Weights of a small autoregressive pixel model: arch transformer_decoder, batches of 64.
Rows from block 2 of a small autoregressive pixel model, named by matrix and row number. Rows with one number belong to one neuron. Each number is 50 + 15 x the weight over its row's rms, rounded and kept within 0 to 99. All counts start at 0. After the name is the row's rms in percent of the matrix's.
After each neuron's rows are labels from the 100 images, of 14976, where the neuron reaches its highest value: "top examples" is what is common among them. Only what is clearly more common there than usual is listed. The data: microscope photos of single blood and bone marrow cells. In brackets: how many of the 100, against the usual share in percent.
# fc1: MLP up (model.blocks.2.mlp.fc1.weight, 960x320), inputs 160-239
# fc2: MLP down (model.blocks.2.mlp.fc2.weight, 320x960, transposed), outputs 160-239

fc1.227 094:73 35 52 27 49 51 38 76 40 74 63 60 35 43 45 53 38 40 36 56 73 72 67 51 57 28 29 45 47 42 53 34 44 48 44 57 46 71 27 70 33 37 61 64 68 68 38 63 54 68 66 73 53 45 56 56 69 34 35 19 59 86 60 43 50 53 40 51 39 50 32 93 67 77 44 42 68 40 39 61
fc2.227 090:41 52 79 51 50 38 43 45 52 43 51 31 41 35 39 45 00 46 41 41 51 41 53 57 67 43 39 62 59 63 69 58 63 38 45 30 66 66 42 84 52 57 36 53 31 53 50 48 53 83 67 52 34 36 59 44 46 48 65 54 21 54 64 34 45 63 58 36 53 22 45 49 32 53 84 76 73 55 44 44
top examples: cell type: promyelocyte (25 vs 6.4)

fc1.373 102:83 61 53 36 80 47 81 45 65 36 48 61 67 48 54 31 50 56 43 52 23 58 76 16 62 29 39 55 44 58 77 84 85 49 49 52 74 45 09 65 44 59 44 46 42 45 17 54 53 70 48 57 83 64 52 71 60 60 59 36 28 32 27 50 44 48 35 47 47 33 52 38 46 56 43 60 51 19 49 69
fc2.373 108:65 55 52 35 38 27 49 53 36 56 62 96 59 23 53 48 79 47 39 47 53 67 64 41 37 38 64 39 47 27 58 61 57 51 57 57 25 49 64 31 23 36 65 68 54 51 48 53 29 55 35 64 57 54 34 24 47 74 58 57 36 57 53 56 30 15 84 58 82 25 69 35 34 44 74 54 47 58 53 53
top examples: smear: peripheral blood (57 vs 16.2)

fc1.35 101:48 53 59 53 47 57 59 22 39 22 53 55 66 61 47 33 44 74 33 73 42 62 51 58 85 42 57 59 50 68 82 70 44 40 47 60 24 17 55 51 40 51 34 54 42 50 74 25 56 68 41 60 79 68 03 42 54 15 29 10 16 24 57 49 70 45 39 81 51 50 46 56 50 52 17 37 55 56 56 49
fc2.35 107:52 40 50 44 33 46 61 53 43 62 67 63 81 62 48 61 49 41 45 24 48 60 62 72 28 47 64 75 55 57 41 30 26 49 36 45 99 31 53 86 44 28 51 28 45 50 24 79 42 56 49 42 48 48 43 40 62 60 54 52 65 61 60 28 50 38 54 35 45 71 41 44 52 62 89 62 23 62 53 53
top examples: cell type: artefact (39 vs 9.8)

fc1.116 098:57 60 48 46 58 33 61 63 43 36 59 61 53 33 30 59 59 30 44 64 53 35 45 33 54 46 57 63 51 39 30 49 70 60 45 43 55 64 49 62 81 50 47 36 31 64 61 54 65 92 65 52 68 34 67 63 75 51 47 64 76 62 35 51 37 50 50 28 69 42 44 69 52 47 44 58 37 41 62 45
fc2.116 094:75 43 25 39 31 27 54 35 62 49 40 76 70 27 49 59 58 46 45 46 28 52 61 55 48 26 71 47 52 49 40 55 62 66 51 56 29 76 44 44 24 74 18 41 55 49 57 69 55 53 66 39 47 27 46 71 58 91 50 47 52 25 43 51 52 35 56 48 27 38 43 34 69 19 50 48 62 49 51 48
top examples: cell type: artefact (27 vs 9.8); cell type: blast (25 vs 6.1)

fc1.496 095:68 64 37 63 47 52 79 68 59 54 30 53 49 65 23 72 48 61 59 41 28 72 40 56 51 80 36 75 63 28 67 30 56 66 43 43 76 45 52 54 35 44 41 33 40 60 44 60 39 49 27 63 39 37 85 75 46 29 53 58 12 57 72 47 40 48 41 30 45 37 38 63 42 42 69 33 50 81 55 40
fc2.496 087:48 24 65 48 68 50 29 30 48 42 70 53 32 86 47 61 64 66 80 49 42 49 02 44 41 46 61 34 33 43 49 44 54 52 48 46 58 59 57 55 56 65 58 50 60 45 34 52 35 56 37 45 59 41 00 56 66 56 66 45 39 54 53 53 99 64 38 35 79 42 53 72 45 77 36 51 29 20 71 43
top examples: smear: peripheral blood (89 vs 16.2)

fc1.206 096:25 65 36 58 34 61 63 17 80 56 71 49 56 64 50 47 30 33 28 62 32 56 46 48 75 38 55 51 73 54 76 24 45 56 52 58 39 36 65 72 47 48 50 59 50 64 53 58 49 62 60 41 54 85 71 30 55 68 49 40 24 55 55 50 67 66 36 52 43 55 35 64 51 91 50 51 43 53 57 46
fc2.206 089:48 43 60 31 61 27 38 50 62 17 59 52 59 79 60 70 41 63 38 54 43 81 33 58 58 52 54 49 42 65 30 65 36 39 39 77 82 49 23 62 69 51 32 45 52 46 53 29 38 71 36 40 57 45 48 46 41 40 39 17 60 34 51 60 87 40 47 57 59 36 25 73 67 35 47 55 63 61 28 50
top examples: cell type: erythroblast (34 vs 14.3)

fc1.104 102:66 88 45 62 51 64 69 31 54 16 35 41 58 40 47 58 29 49 44 24 22 46 54 62 50 57 58 45 40 52 68 52 41 51 46 44 61 46 40 42 15 58 43 37 48 44 35 65 44 37 55 30 83 39 48 60 51 53 68 53 93 66 50 30 14 83 54 43 47 53 65 38 41 63 47 67 26 10 45 41
fc2.104 106:51 27 41 64 52 45 47 85 35 64 53 17 30 27 76 26 43 43 67 50 55 60 36 22 62 34 44 74 60 24 40 45 51 53 43 51 32 46 55 39 54 76 54 36 54 65 77 44 18 53 56 47 62 57 66 24 45 54 48 57 26 38 42 58 54 32 61 56 39 59 52 37 47 64 57 30 71 77 73 63
top examples: cell type: segmented neutrophil (72 vs 20)

fc1.480 112:58 81 75 57 33 56 40 25 66 41 20 65 35 84 24 24 20 15 39 62 11 59 34 12 51 36 57 73 40 61 64 64 71 48 64 57 35 65 50 63 68 37 67 50 36 66 45 37 57 77 35 41 58 58 24 33 25 66 68 58 58 65 57 67 39 92 31 71 64 00 42 48 44 45 43 44 54 43 48 41
fc2.480 124:75 57 40 46 64 45 51 53 61 17 46 12 48 58 19 56 49 49 43 44 47 51 40 49 60 47 41 55 54 46 47 56 50 39 45 45 52 16 73 25 66 69 46 34 46 43 19 51 62 57 58 38 88 37 25 46 58 58 54 46 75 60 53 58 46 58 66 66 57 39 47 89 35 40 28 60 27 22 50 57
top examples: cell type: segmented neutrophil (89 vs 20)

fc1.5 097:45 50 44 80 86 61 54 52 36 50 57 48 31 57 58 41 51 51 48 34 35 50 62 39 58 47 46 36 66 58 48 51 31 62 43 67 55 47 71 55 43 56 46 55 45 32 32 48 45 31 53 83 83 57 46 43 46 26 49 31 56 34 55 80 57 52 16 49 55 57 65 74 29 47 45 62 49 57 44 27
fc2.5 089:75 57 45 61 34 63 34 61 42 74 59 35 62 43 48 60 55 65 57 34 61 31 50 75 27 80 60 39 45 81 43 48 75 66 65 50 45 55 65 63 46 47 46 39 70 13 59 71 53 50 71 54 20 26 53 48 60 65 49 76 59 70 48 47 49 42 57 51 32 51 47 47 68 55 81 35 59 25 57 65
top examples: smear: peripheral blood (45 vs 16.2)

fc1.656 100:40 26 25 70 48 38 41 57 51 46 79 22 49 34 46 59 57 56 46 48 60 55 57 82 45 52 99 68 55 57 61 46 42 51 43 78 57 34 53 63 54 43 49 29 30 35 62 34 50 58 12 60 65 69 59 48 66 64 29 33 58 42 45 70 40 32 60 35 69 35 55 75 44 31 53 29 59 49 58 52
fc2.656 105:60 65 67 61 85 48 17 57 56 84 70 41 53 82 82 67 50 44 42 57 92 69 37 48 52 52 59 58 23 41 33 61 51 39 35 38 47 61 85 43 42 42 66 37 44 43 64 56 41 36 55 53 60 42 21 41 42 29 20 41 68 54 54 47 79 53 35 47 58 59 38 67 30 67 17 61 15 40 63 30
top examples: smear: peripheral blood (36 vs 16.2)

fc1.127 097:64 51 53 66 61 39 55 52 51 53 54 71 51 51 18 64 67 21 32 60 64 22 82 52 74 56 31 40 79 84 47 29 45 44 62 42 44 43 70 45 40 44 47 50 59 57 53 40 58 69 47 57 53 52 40 27 36 45 54 25 64 70 67 29 46 29 30 29 64 46 48 46 46 52 39 68 27 63 37 55
fc2.127 090:36 41 53 33 56 48 30 49 61 39 57 66 79 38 63 19 33 30 36 49 46 48 42 50 58 22 44 54 36 29 49 48 45 54 47 61 55 63 41 75 70 41 42 48 40 55 35 61 44 50 54 66 49 47 77 59 51 48 39 52 52 53 36 58 46 62 65 81 52 38 46 61 25 39 68 57 74 74 66 67
top examples: cell type: artefact (29 vs 9.8)

fc1.475 105:61 68 70 42 54 67 41 73 40 72 46 51 51 44 59 32 23 53 27 70 23 47 67 32 89 61 57 61 38 53 26 60 57 60 82 41 37 63 22 44 51 19 56 45 52 43 37 31 55 48 31 56 63 69 70 37 41 49 46 68 01 69 46 41 65 50 44 93 65 40 53 42 59 54 51 68 37 40 65 55
fc2.475 108:58 48 59 37 56 43 47 53 44 41 65 58 48 38 12 74 42 50 37 63 51 48 58 59 34 34 37 33 60 50 71 46 58 40 51 46 32 38 57 39 69 73 20 47 49 59 12 66 59 78 53 67 62 57 44 18 50 60 42 46 12 78 39 75 39 83 48 34 51 22 27 57 49 65 53 56 49 65 55 51
top examples: cell type: artefact (27 vs 9.8)

fc1.112 088:44 60 11 69 54 42 55 73 28 70 38 53 44 31 30 55 46 45 38 39 45 31 25 13 54 43 43 71 59 44 35 42 50 61 64 66 63 53 44 66 42 39 44 50 74 42 56 33 68 55 42 31 64 47 51 40 72 57 68 56 63 51 35 27 55 25 58 38 50 57 38 30 66 75 72 56 89 81 58 33
fc2.112 083:37 53 69 37 53 73 59 32 49 35 54 23 55 55 27 38 99 63 60 27 10 54 63 62 70 63 61 46 64 48 68 73 57 55 68 44 50 55 34 49 77 51 53 13 68 40 68 40 64 29 47 22 72 48 38 54 58 74 68 38 48 31 49 74 03 49 54 48 52 45 56 47 62 55 54 55 21 68 74 48
top examples: cell type: erythroblast (46 vs 14.3)

fc1.409 100:32 93 50 45 61 46 39 25 51 54 24 58 43 82 28 55 48 49 34 57 46 35 49 22 72 59 73 49 50 51 59 65 61 54 55 25 48 55 14 54 64 40 32 42 38 30 32 58 56 77 71 40 76 45 53 52 34 12 46 29 18 61 53 46 71 50 51 56 35 45 47 39 24 56 54 37 26 51 54 61
fc2.409 098:58 32 38 37 46 38 69 50 45 29 46 68 79 64 30 77 45 27 62 47 38 29 67 68 58 73 25 47 38 22 56 44 32 52 26 57 42 44 54 66 56 76 63 56 47 70 50 86 32 32 30 43 42 46 35 42 47 64 69 42 41 50 48 56 23 28 38 33 61 37 31 81 52 30 71 34 45 53 52 37
top examples: cell type: segmented neutrophil (76 vs 20); smear: peripheral blood (62 vs 16.2)

fc1.72 107:43 43 67 67 47 40 57 28 20 55 49 60 62 39 23 51 51 46 65 45 53 64 27 55 58 69 59 50 79 51 38 50 54 68 47 59 30 15 64 65 37 24 64 17 43 40 51 61 37 50 38 41 50 71 39 44 51 29 48 36 32 77 56 27 48 62 57 56 36 54 27 37 52 53 49 55 48 38 52 40
fc2.72 104:71 56 54 79 65 43 67 76 55 40 47 66 79 78 62 36 71 56 33 48 49 83 53 79 49 77 43 00 48 29 37 41 39 53 69 53 63 00 56 71 55 21 47 24 54 59 28 51 50 61 58 35 61 55 49 27 51 41 67 46 34 79 46 30 61 59 36 66 46 52 52 43 36 38 46 47 57 53 47 55
top examples: cell type: erythroblast (35 vs 14.3)

fc1.657 096:56 73 53 61 46 52 70 34 42 47 72 41 46 28 38 79 58 33 57 43 31 50 38 44 47 51 41 41 94 36 40 34 61 34 40 50 38 25 57 50 54 71 66 51 49 61 54 51 63 59 32 57 45 48 63 30 55 55 51 53 57 76 35 40 75 38 66 48 56 53 54 44 38 73 51 25 29 46 44 27
fc2.657 087:30 42 45 58 45 61 53 38 46 13 62 66 68 30 76 25 64 49 40 48 46 13 35 54 43 53 37 28 35 58 37 38 57 50 74 28 55 64 61 93 48 42 28 38 47 59 58 46 32 65 66 69 72 52 82 39 48 53 67 59 45 23 59 49 72 57 43 52 33 70 66 46 40 28 43 62 55 64 51 53
top examples: cell type: segmented neutrophil (65 vs 20)

fc1.652 102:47 31 38 71 52 33 74 40 45 45 70 35 27 34 44 40 76 68 31 42 59 53 46 41 59 50 61 50 65 48 27 36 57 59 39 34 43 43 62 52 45 50 73 53 50 82 50 42 48 44 57 49 63 41 53 26 44 64 76 48 23 26 30 51 51 57 53 37 48 84 48 39 50 33 30 46 44 22 78 54
fc2.652 100:55 76 62 78 74 56 57 69 63 71 63 25 45 50 55 22 77 69 54 62 53 76 39 60 52 71 69 44 58 75 54 42 45 54 50 19 58 59 50 41 62 70 43 64 48 64 44 36 40 78 56 70 71 58 56 70 44 70 42 52 24 52 60 43 61 36 74 61 41 62 58 61 54 22 41 60 38 33 41 42
top examples: cell type: artefact (38 vs 9.8)

fc1.181 099:44 60 39 17 60 67 47 42 35 40 50 71 50 90 37 51 48 40 33 68 34 48 45 50 59 73 41 85 70 68 28 21 53 55 51 73 34 51 39 34 57 37 68 57 58 52 38 50 66 50 32 61 41 51 55 14 70 61 77 48 50 55 71 23 49 71 46 68 52 40 50 57 39 48 60 58 30 62 43 48
fc2.181 094:50 67 37 47 44 52 47 36 42 31 44 70 73 11 54 58 65 26 27 40 30 51 64 60 56 31 32 54 40 49 42 58 45 60 56 40 55 34 25 50 33 18 52 60 58 47 65 44 48 79 53 74 47 86 80 61 70 65 83 58 42 27 56 57 54 08 60 53 49 54 54 35 58 33 56 66 77 52 54 65
top examples: cell type: erythroblast (59 vs 14.3)