config.yaml
model: "autoregressive pixel model"
dataset: "microscope photos of single blood and bone marrow cells"
train_examples: 194171
image_size: 20
horizontal_flip: true
levels_per_channel: 6
vocab_size: 217
arch: "transformer_decoder"
width: 320
layers: 6
norm: "layernorm"
norm_position: "pre"
activation: "gelu"
mlp_ratio: 3
head_dim: 64
fused_qkv: false
bias: "all"
qk_norm: true
parallel_block: false
inner_norm: false
drop_path: 0.05
positions: "learned"
tie_embeddings: false
init: "lecun_normal"
residual_init: "scaled_by_depth"
optimizer: "nadamw"
lr: 0.00077
beta1: 0.8
beta2: 0.98
eps: 1e-10
grad_clip: 0.5
cautious_weight_decay: true
steps: 15100
batch_size: 64
epochs: 5.0
lr_schedule: "cosine"
final_lr_fraction: 0
warmup_steps: 3020
weight_decay: 0.3
Rows from block 3 of a small autoregressive pixel model, named by matrix and row number. Rows with one number belong to one neuron. Each number is 128 + 24 x the weight over its row's rms, rounded and kept within 0 to 255. All counts start at 0.
After each neuron's rows are labels from the 100 images, of 14976, where the neuron reaches its highest value: "top examples" is what is common among them. Only what is clearly more common there than usual is listed. The data: microscope photos of single blood and bone marrow cells.
# fc1: MLP up (model.blocks.3.mlp.fc1.weight, 960x320), inputs 107-213
# fc2: MLP down (model.blocks.3.mlp.fc2.weight, 320x960, transposed), outputs 107-213

fc1.713 [123  96 130 147 129 117 129 126 146 154 104 172 148 111 108 153 130 136 133 108 146 122  71 149 141  93 118 157 131  80 152 148 124 129 123 128 145 167 176  77 155 107 115 127 151 120 155 149 135 123  80 120  86 153 148 145 127 141  94 157 131 115 109 117 159 128 146 174 146 148 148 125 138 107 141 148 138 123 128 150 109 140  78 165 138 130 137 141 100 107 120  76  79 121 151 140 148  96 153 119 132 112 141 115 110 106 151]
fc2.713 [153  81 111 148 121 128 135 131 108 119 133 129 104 138 156  79 138 129 114 101 168 127 124 136 108 153 126 102 110 130 131 160 126 165  99 159 136 130 132  88  85 142  79 116 124 118 134 153 112 134 133  98 139 144 104  93  97 128 131 166 127  73 159 132 110 113 124 111 122 154 102 121 113 151 112 110 118 116  91 185 116 120 161 149 121 169 160  84 146 137 140 194 156 142 141 159 104 148  85 112  82 122  78 108 140 112 134]
top examples: smear: peripheral blood; cell type: segmented neutrophil

fc1.578 [ 87 138 146 121 123  99 126 137 151 101 108 137 131 106 152  99 169 112 161 209 106 119 132 108 154 107 139 214  76 113 108 143 135 175 116 144 123 128 142 113 145 111 140 125 121 168 171 159 147 132  88  96  76 162 133 125 150 151 113 134 116 103 118 110 163  99 114 124 121 122 137 112 102  84 110  96  87 146  93 101 165 163 148 129 149 153 131 115 160 131 104 116 142 150 137 120 144 137 121 116  97 126 135 110  99 142 141]
fc2.578 [141 116 151 141 119 182 122 104 111 132  65 150 111 127 105 110 153 156 174 140 133 109 145 143 177 135 163  98 124 185 172 118 157 124 114  93 119 137 103 137 133 106 124 142 145 127  91  92 157 125 135 106  97  84 139 118 134  80 123 119 136 124 100  92 126 101 104 135 138 118 124 137 125 126 127 157 120 168 150 120 163 169 119 169 148 110 127 121 159 160 120 115 148 146  99 159  93  91 141 121 139 159 122  84 147 136 142]
top examples: cell type: segmented neutrophil; smear: peripheral blood

fc1.471 [115 110 120 142 144 123 127 173 124 150 163 176 104 124 152 114 140 121 103  84 154 158  49 127 107 131 109  90 155  79  92 158 169  99  81 140 159 117 153 105 121 118 142 144 144 146 150 124 127 157 131 124 131 112 153 131 162 110 139 121  83  97 125 162 109  93 110 125 117 132 134 109 111 127 157 113 113  78 117 133 141 134 128 114 111 119 152 110 152 130 145 165 117 170 129 132 142 165 135 103  98 148 143 114 103 111 128]
fc2.471 [129 105  99 115 131 131 135 106 122 144 145 109 109 177  46 148 140  57 143 146 144 195 101 157 126 145 163 146 136 126  53 133 121 160 127 144 111 101 120 113 155 121  94 153  89 145 127 166 132 144 143  92 148 155 145 131 106 151 150 132 143 182 128 121 118 152 178  65 162  99 165 180 109 137 113 170 166 146 130 113 150 147 147 157 146 113 116 120 140 138 115 122 114 132 116 168  69 136 133 140 127 138 129 146 107 149 157]
top examples: cell type: erythroblast

fc1.469 [105 140 102  72 113  90 141 120 135 129 122  75 119 178 141  82  93  87 126 162 111  98  74 147 166 128 107 149  81 163 119 158 131  98 140 117 181 112 136  94 152 123  64 106 163 115 151 143 173 115 141 145 169 170 113 104 149 180  97 130 136  90 131 132 120 151 167  95 156 152 128 107  81 136 125 121 152 136 131 135 116 149 122 118 139 135 149 110  92  94 110 177 131 162 141 129 121 138  90  83 137 127 126  88 129 164 123]
fc2.469 [115 155 141 124 154 151  98 128 100 102  88 132 161 127 130 163 131 104 151 157 143 168 176  96  86 116 169  76 128 112 129  65  95 110 134 145 126 119 118 152 118 113 175 138  98 134 131 126 177 114 126 122 134 123 202 108 128 140  95 138 117 130 154 110  93 162 146 145  90 116 145 154 161  99 112 121 181 129 128 122  76 140 110 123 165 150 123 165  70 144 126  96 132 142 101 104 121 148 131 110 121 173 177 119 119 116 137]
top examples: cell type: erythroblast

fc1.199 [112  86 114  80 104 135 152 139 133 141 148 138 122 158 122 112 162  88 147 113 148  96 135 144 159 116 125 132 109 129 127 107 106 129 138 129 105 134 130 132 130 159 108 105 128 140 146 149 158 163 107 140 117 183 126 108 104 158  67 134 108  91 129 123 139 105  64 112 151  78 123  93 109 153  97 150 116 134 128 112 133 148 194 128 137 119 122 153 136 112 135 167 114 127 140 122 162 140 100 123 126 111 138 117 148 124 130]
fc2.199 [104 139 142 121 184 173 113 122 134 158 148 147 124 117 130 148 115 152 128 150 156 112 148 159 106 104 112 157 110 133 115 161 117 158 104 171 109 109 140 165 160 100  96 110 131 153 182 109 118 137 137 114  83 112 135 144 164 149 132 143 121 127 128 128 116 118 150 187 102  86 132 143 124 103 117 127 117 111  64 116 158 175 146  88 156 132 144  74 140 158  78 172 111 140  97  61 138 133 124 134 112 100 117  93 119 147 145]
top examples: cell type: erythroblast; cell type: lymphocyte

fc1.204 [119 154 101 184 110 133 154 180 148  97 144 114 136 125 115 147 103  79 118 156 116 100 150  71 112 123 101 109 132 140 152 150 117 128 155 118 120 177 140 122 118 104 148  92 101  98 119 152  77 171  72 164 142 130 145 106 112 112 120  91 132 131 138 106 141 119  89  92 164 125 152 115 117  96 113 119 107 155 150 165 160 174 125  99 108 143 135 108 151 138 141 158 130 164 100 154  97  71 134  94 139 119 167 116 167 119 161]
fc2.204 [124 122 108  81 122 104 131 124 149  99 151  87 125 153 159 114 134 121 138 186 123 165 207 126 135 110 118 165 129 144 132 105 114 123 131 165 115  89 118 114 155 100 120 162 105 112  96 156 110 110 148 146 125  95 105  94 137 118 129 124 106 125 128 150 124  65 130 103 130 159 107 116 112 140  97 139 131 113  98 131 111 161 148 152 113 108 121 153 131 135 116 146 174 142 104 162 118 140 115  85 155 117 188 144 141 109  81]
top examples: cell type: segmented neutrophil

fc1.750 [187 131  77  93 145 127 144 124 200  95 123 123 130 175 134  99 116  98 134 107  80 110 101 115 123 135 122 126 134 151 129  96 114 118 158 120 150 118 108 122 127 128 136 155 121 136 161 132 146 134 110 174 161 133 142 125 104 130 123 143 141 128 121 143 133 146 112 115 142 104 128  86  92  78 135 187 149 146 138 129 154 136 124 101 116 102 146 131 138 102 138 108 172 152 124 162 121 103 154 110 180 128 155 115 142 144 145]
fc2.750 [122 145 100 139 168 157 118 141 145 122 154 148 119 134 130 123 125 105 119 163 125 154  93 158 120 113  82 126 110 132 131 119 113 148 123 127 155 142 175 153 147  95 115 132  82 154 144 164 115 107  89  95 105 151 140 121 169 138 132 145 145  93 124 155 141 128 169 135  85 110 107 129 123 117 130 113 144 141 156  95 163 119 159  47 149  58 132 125 183 124 117 115 117 110  59 134 135 128 118 163 146 120 165 176  89 121 141]
top examples: cell type: erythroblast

fc1.663 [112 115  89 122 105 142 100 151 166 154 132 126 137 138 130  94 109 129 119 131 142 121  86 140 149 141 125 174 107 106 135 160 155 160  91  51 120 106 139  58  51 126  77 109 183 182 130 118 132 100 146 120  97 130  85 132 174 120 122 165 103 130 104 138 110 134 138 126 152 140 109 117 123 114 150 148 140 119 147 139 147 129 108 174 132 157 170  88 116  92  90 176 105 137 145 153 114 148 126 133 167 165 137  77 124 131 143]
fc2.663 [115 148 109  98 103 142 133 139 111 129 129 135 168 151 134 101 135 142 135 153 149 119  95 147 167  74 122  31 119 128 117 136 124  96 135 153 151  90 120 149 101 136 147  97 119 125 127 175 166 102 145 120 129 123 164 116  99 106 138 118  86  95 147 149  89 134  94 117 140 160 136 125 135 121 112 119 117 114  86 117 116 122 161 118 124 154 141 133  82 121 151 170 108 154 144 125 119 119 105  81  94 133 144 131 135  91 162]
top examples: cell type: erythroblast

fc1.525 [150 107 140  99 117 142 170 118 123 136 133 173 146 163 132 157 104 146 137 196 152 144 108 132 163 107 112 164 134 127 153  92 127 135 142 139 136 153 133  63 149 158 127 131 154 167 107 137 127 104 160 133 111 144 115 156 135 101 146 170  77 104  50 132 197 141 128 140 143 105 167 126 118 116 127 118 144 112 118 125 154 141 163 151 168 153 125 108 125 134  97 173 112 119 138 178 111 133 132 103 137 130 137  75 108 142 145]
fc2.525 [139 143 176  94 127 116 148 121 110 140 102 183 123 110 119 115 152 109 112 147 141 148  75 111 159 140 126 126 120 139 120 124 149 114 197 107 167  90 149  89  89 126  97 103 147  50 133 174 164 107 112 120 112 150 139 139 110 137 101 106 113 112 101 139 137 147  86 107 151 138 151 114  85 135 111 100 155 124 133 108 171 131 138 154 117 125 133 135 137 132 146 113 169 123 100 143 137 157  98 107  57 132 116 134 138 131 165]
top examples: cell type: erythroblast

fc1.764 [112 143 118 149 133  78 124 127 124 110 154 139 153 111 153 144 150  73  91 150 141 143 149 136 140 106 130 115 126 136  96 146 119 132 113 168 132 181 124  98 154 118 152 135 112 131 138 152  60 137 141 126 147 109 155 155 189 136  92 158 126 135 100 104 122 129 114 103 160 132 132 131 102  87 123  76 122 121 127 140 214 178 108 106 140 136 136 117 102 132  95 182  76 156 157 140 123 146 110 158 140 122 113  86 119 144 104]
fc2.764 [143 132 141 125  97 116 151 135  90 130 136 113 116 106 132  97 134 120 133  97 124 167 137 121 102 124 159 174 123 122 127  84 148 100 159  96 105 149  86 143 146 168 123 126 114  96 103 124 108 129 163 127 122 141 158 130 126 142 115 122 114 149 101  95 150 121 118 108 152 157 127 100 120  94 132 162 162 120 130 159 134 112 137 146 147 147 134 146 106 129 145 129 167 151 174 112 126 117 115 120  99 164 145 107 153 131 111]
top examples: cell type: segmented neutrophil; smear: peripheral blood

fc1.719 [ 91  88 121 119 113 120 121 199  97  80 146  84  90 176 117 175  99 115 121 123 116  99  62 130 120 136  93 134 134 169 139 125 161 121 123 118 192  93  95 125 116 157 115 109 129 151 119 117 140 121 128 118 150 167 136 106 182 175 118 119 132 106 150 124 137 135 172 121 115 158 149 113 110 122 114 116 120 126 121 132 140 172 115 102 109 146 156 133 150 100 124 108 129 143 146 177 105 108 147 156 144 144 115 109 131 134 196]
fc2.719 [126 166 146 176 162 126 113 129 125  65 137 161 182 102  97 147 143  87  94 133 116 120 120 132 115 148 165 163  89 108 160 121 153  95 143 141 156 143 122 114 149 121  89 130 128 149 125 129 146 132 137 139 109 112  87 155 167 115 112 170 134 127 161 109 166 135 144  66 108 146 123 129 105 122 114 118 167 150 117 126 106 108 106 115 181 101 113 130 132 138 117 101 119 173  98 152 155 147 113 135 101 153 130 139 116 141 116]
top examples: cell type: erythroblast

fc1.623 [144 172 109  52 111 175  75 117 118 130 147  88 133 106 108 124 149 142 148 141 171 167 107 118 154 150 159 186 150 109 107 127  80 100 102 133 112 124 126 134 125 124 131 172 135 136  95  75 137 175 125 141 107 121 140 109 121 123 143 153 121 137 134 109 148  95  80 135 136 113 124 114 129 160 134 137 104 194 107 103 133 106 151 107 140 148 108 120 124 116 134  84 104 186 104 130 119 159 142 126  83 155 129 132  95 126 146]
fc2.623 [120  91 110 110 115 132 148 153 100 150 124  97 132 142 188 144 128 156 152 122 108  75 148 165 133 152 148 130  98 156 162 115 144 135 128 110 119 132 139 138 100 114 141 129 136 119 113 146 196 122 134 133 139 144 106 107  72 150 113 121 146 127 100 203 151 172  87 116 167 148 145 144 107 144 130 135  82 119 121 108 109 154 111 121 121 161 115 121 142 123 112 159 140 129 122 109 115 136 109 149 142  95 145 130 135 156  86]
top examples: smear: peripheral blood

fc1.389 [135 107 131 178 130 101 126 152 141  85  64 113  91 172 119 128 118 101 133 111 100 111 152 150 172 113 158 196 142 137 109 104 154 154 102 117 170 113 123  97  71 146 134 147 144 146  94 130 159 157 156  95 102 120  72 138 177 127 115 173 136 149 125 136 146 137 116 128 140 143 143 126 160 115 148 146 108 141 147 100 138 127 154  80  84 133 148 125 127 135  80  93 124 103 135 127 107  98 139 135 141  80 149 148 140  93 144]
fc2.389 [148 131 176 141 173 181 123 135  80 149 148 155 183 115 108 102 145 126 139 161 161 108 187 143 156 108 173 135 138 131 115 181 131 105 134 122 109 144  87 139 120  82 109 105 124 152 119  88 126 134 160  70 110 137 142  88 109 137 167 158 145 129 112 112  98 103 148 153 160 116 141 186 135 114 139 163 165 107  94 136 116 174 155 150 138 149 154 123 114 122  93 162  74 165 111 114 131 164 131 132 149 154 105  85 147 134 123]
top examples: smear: peripheral blood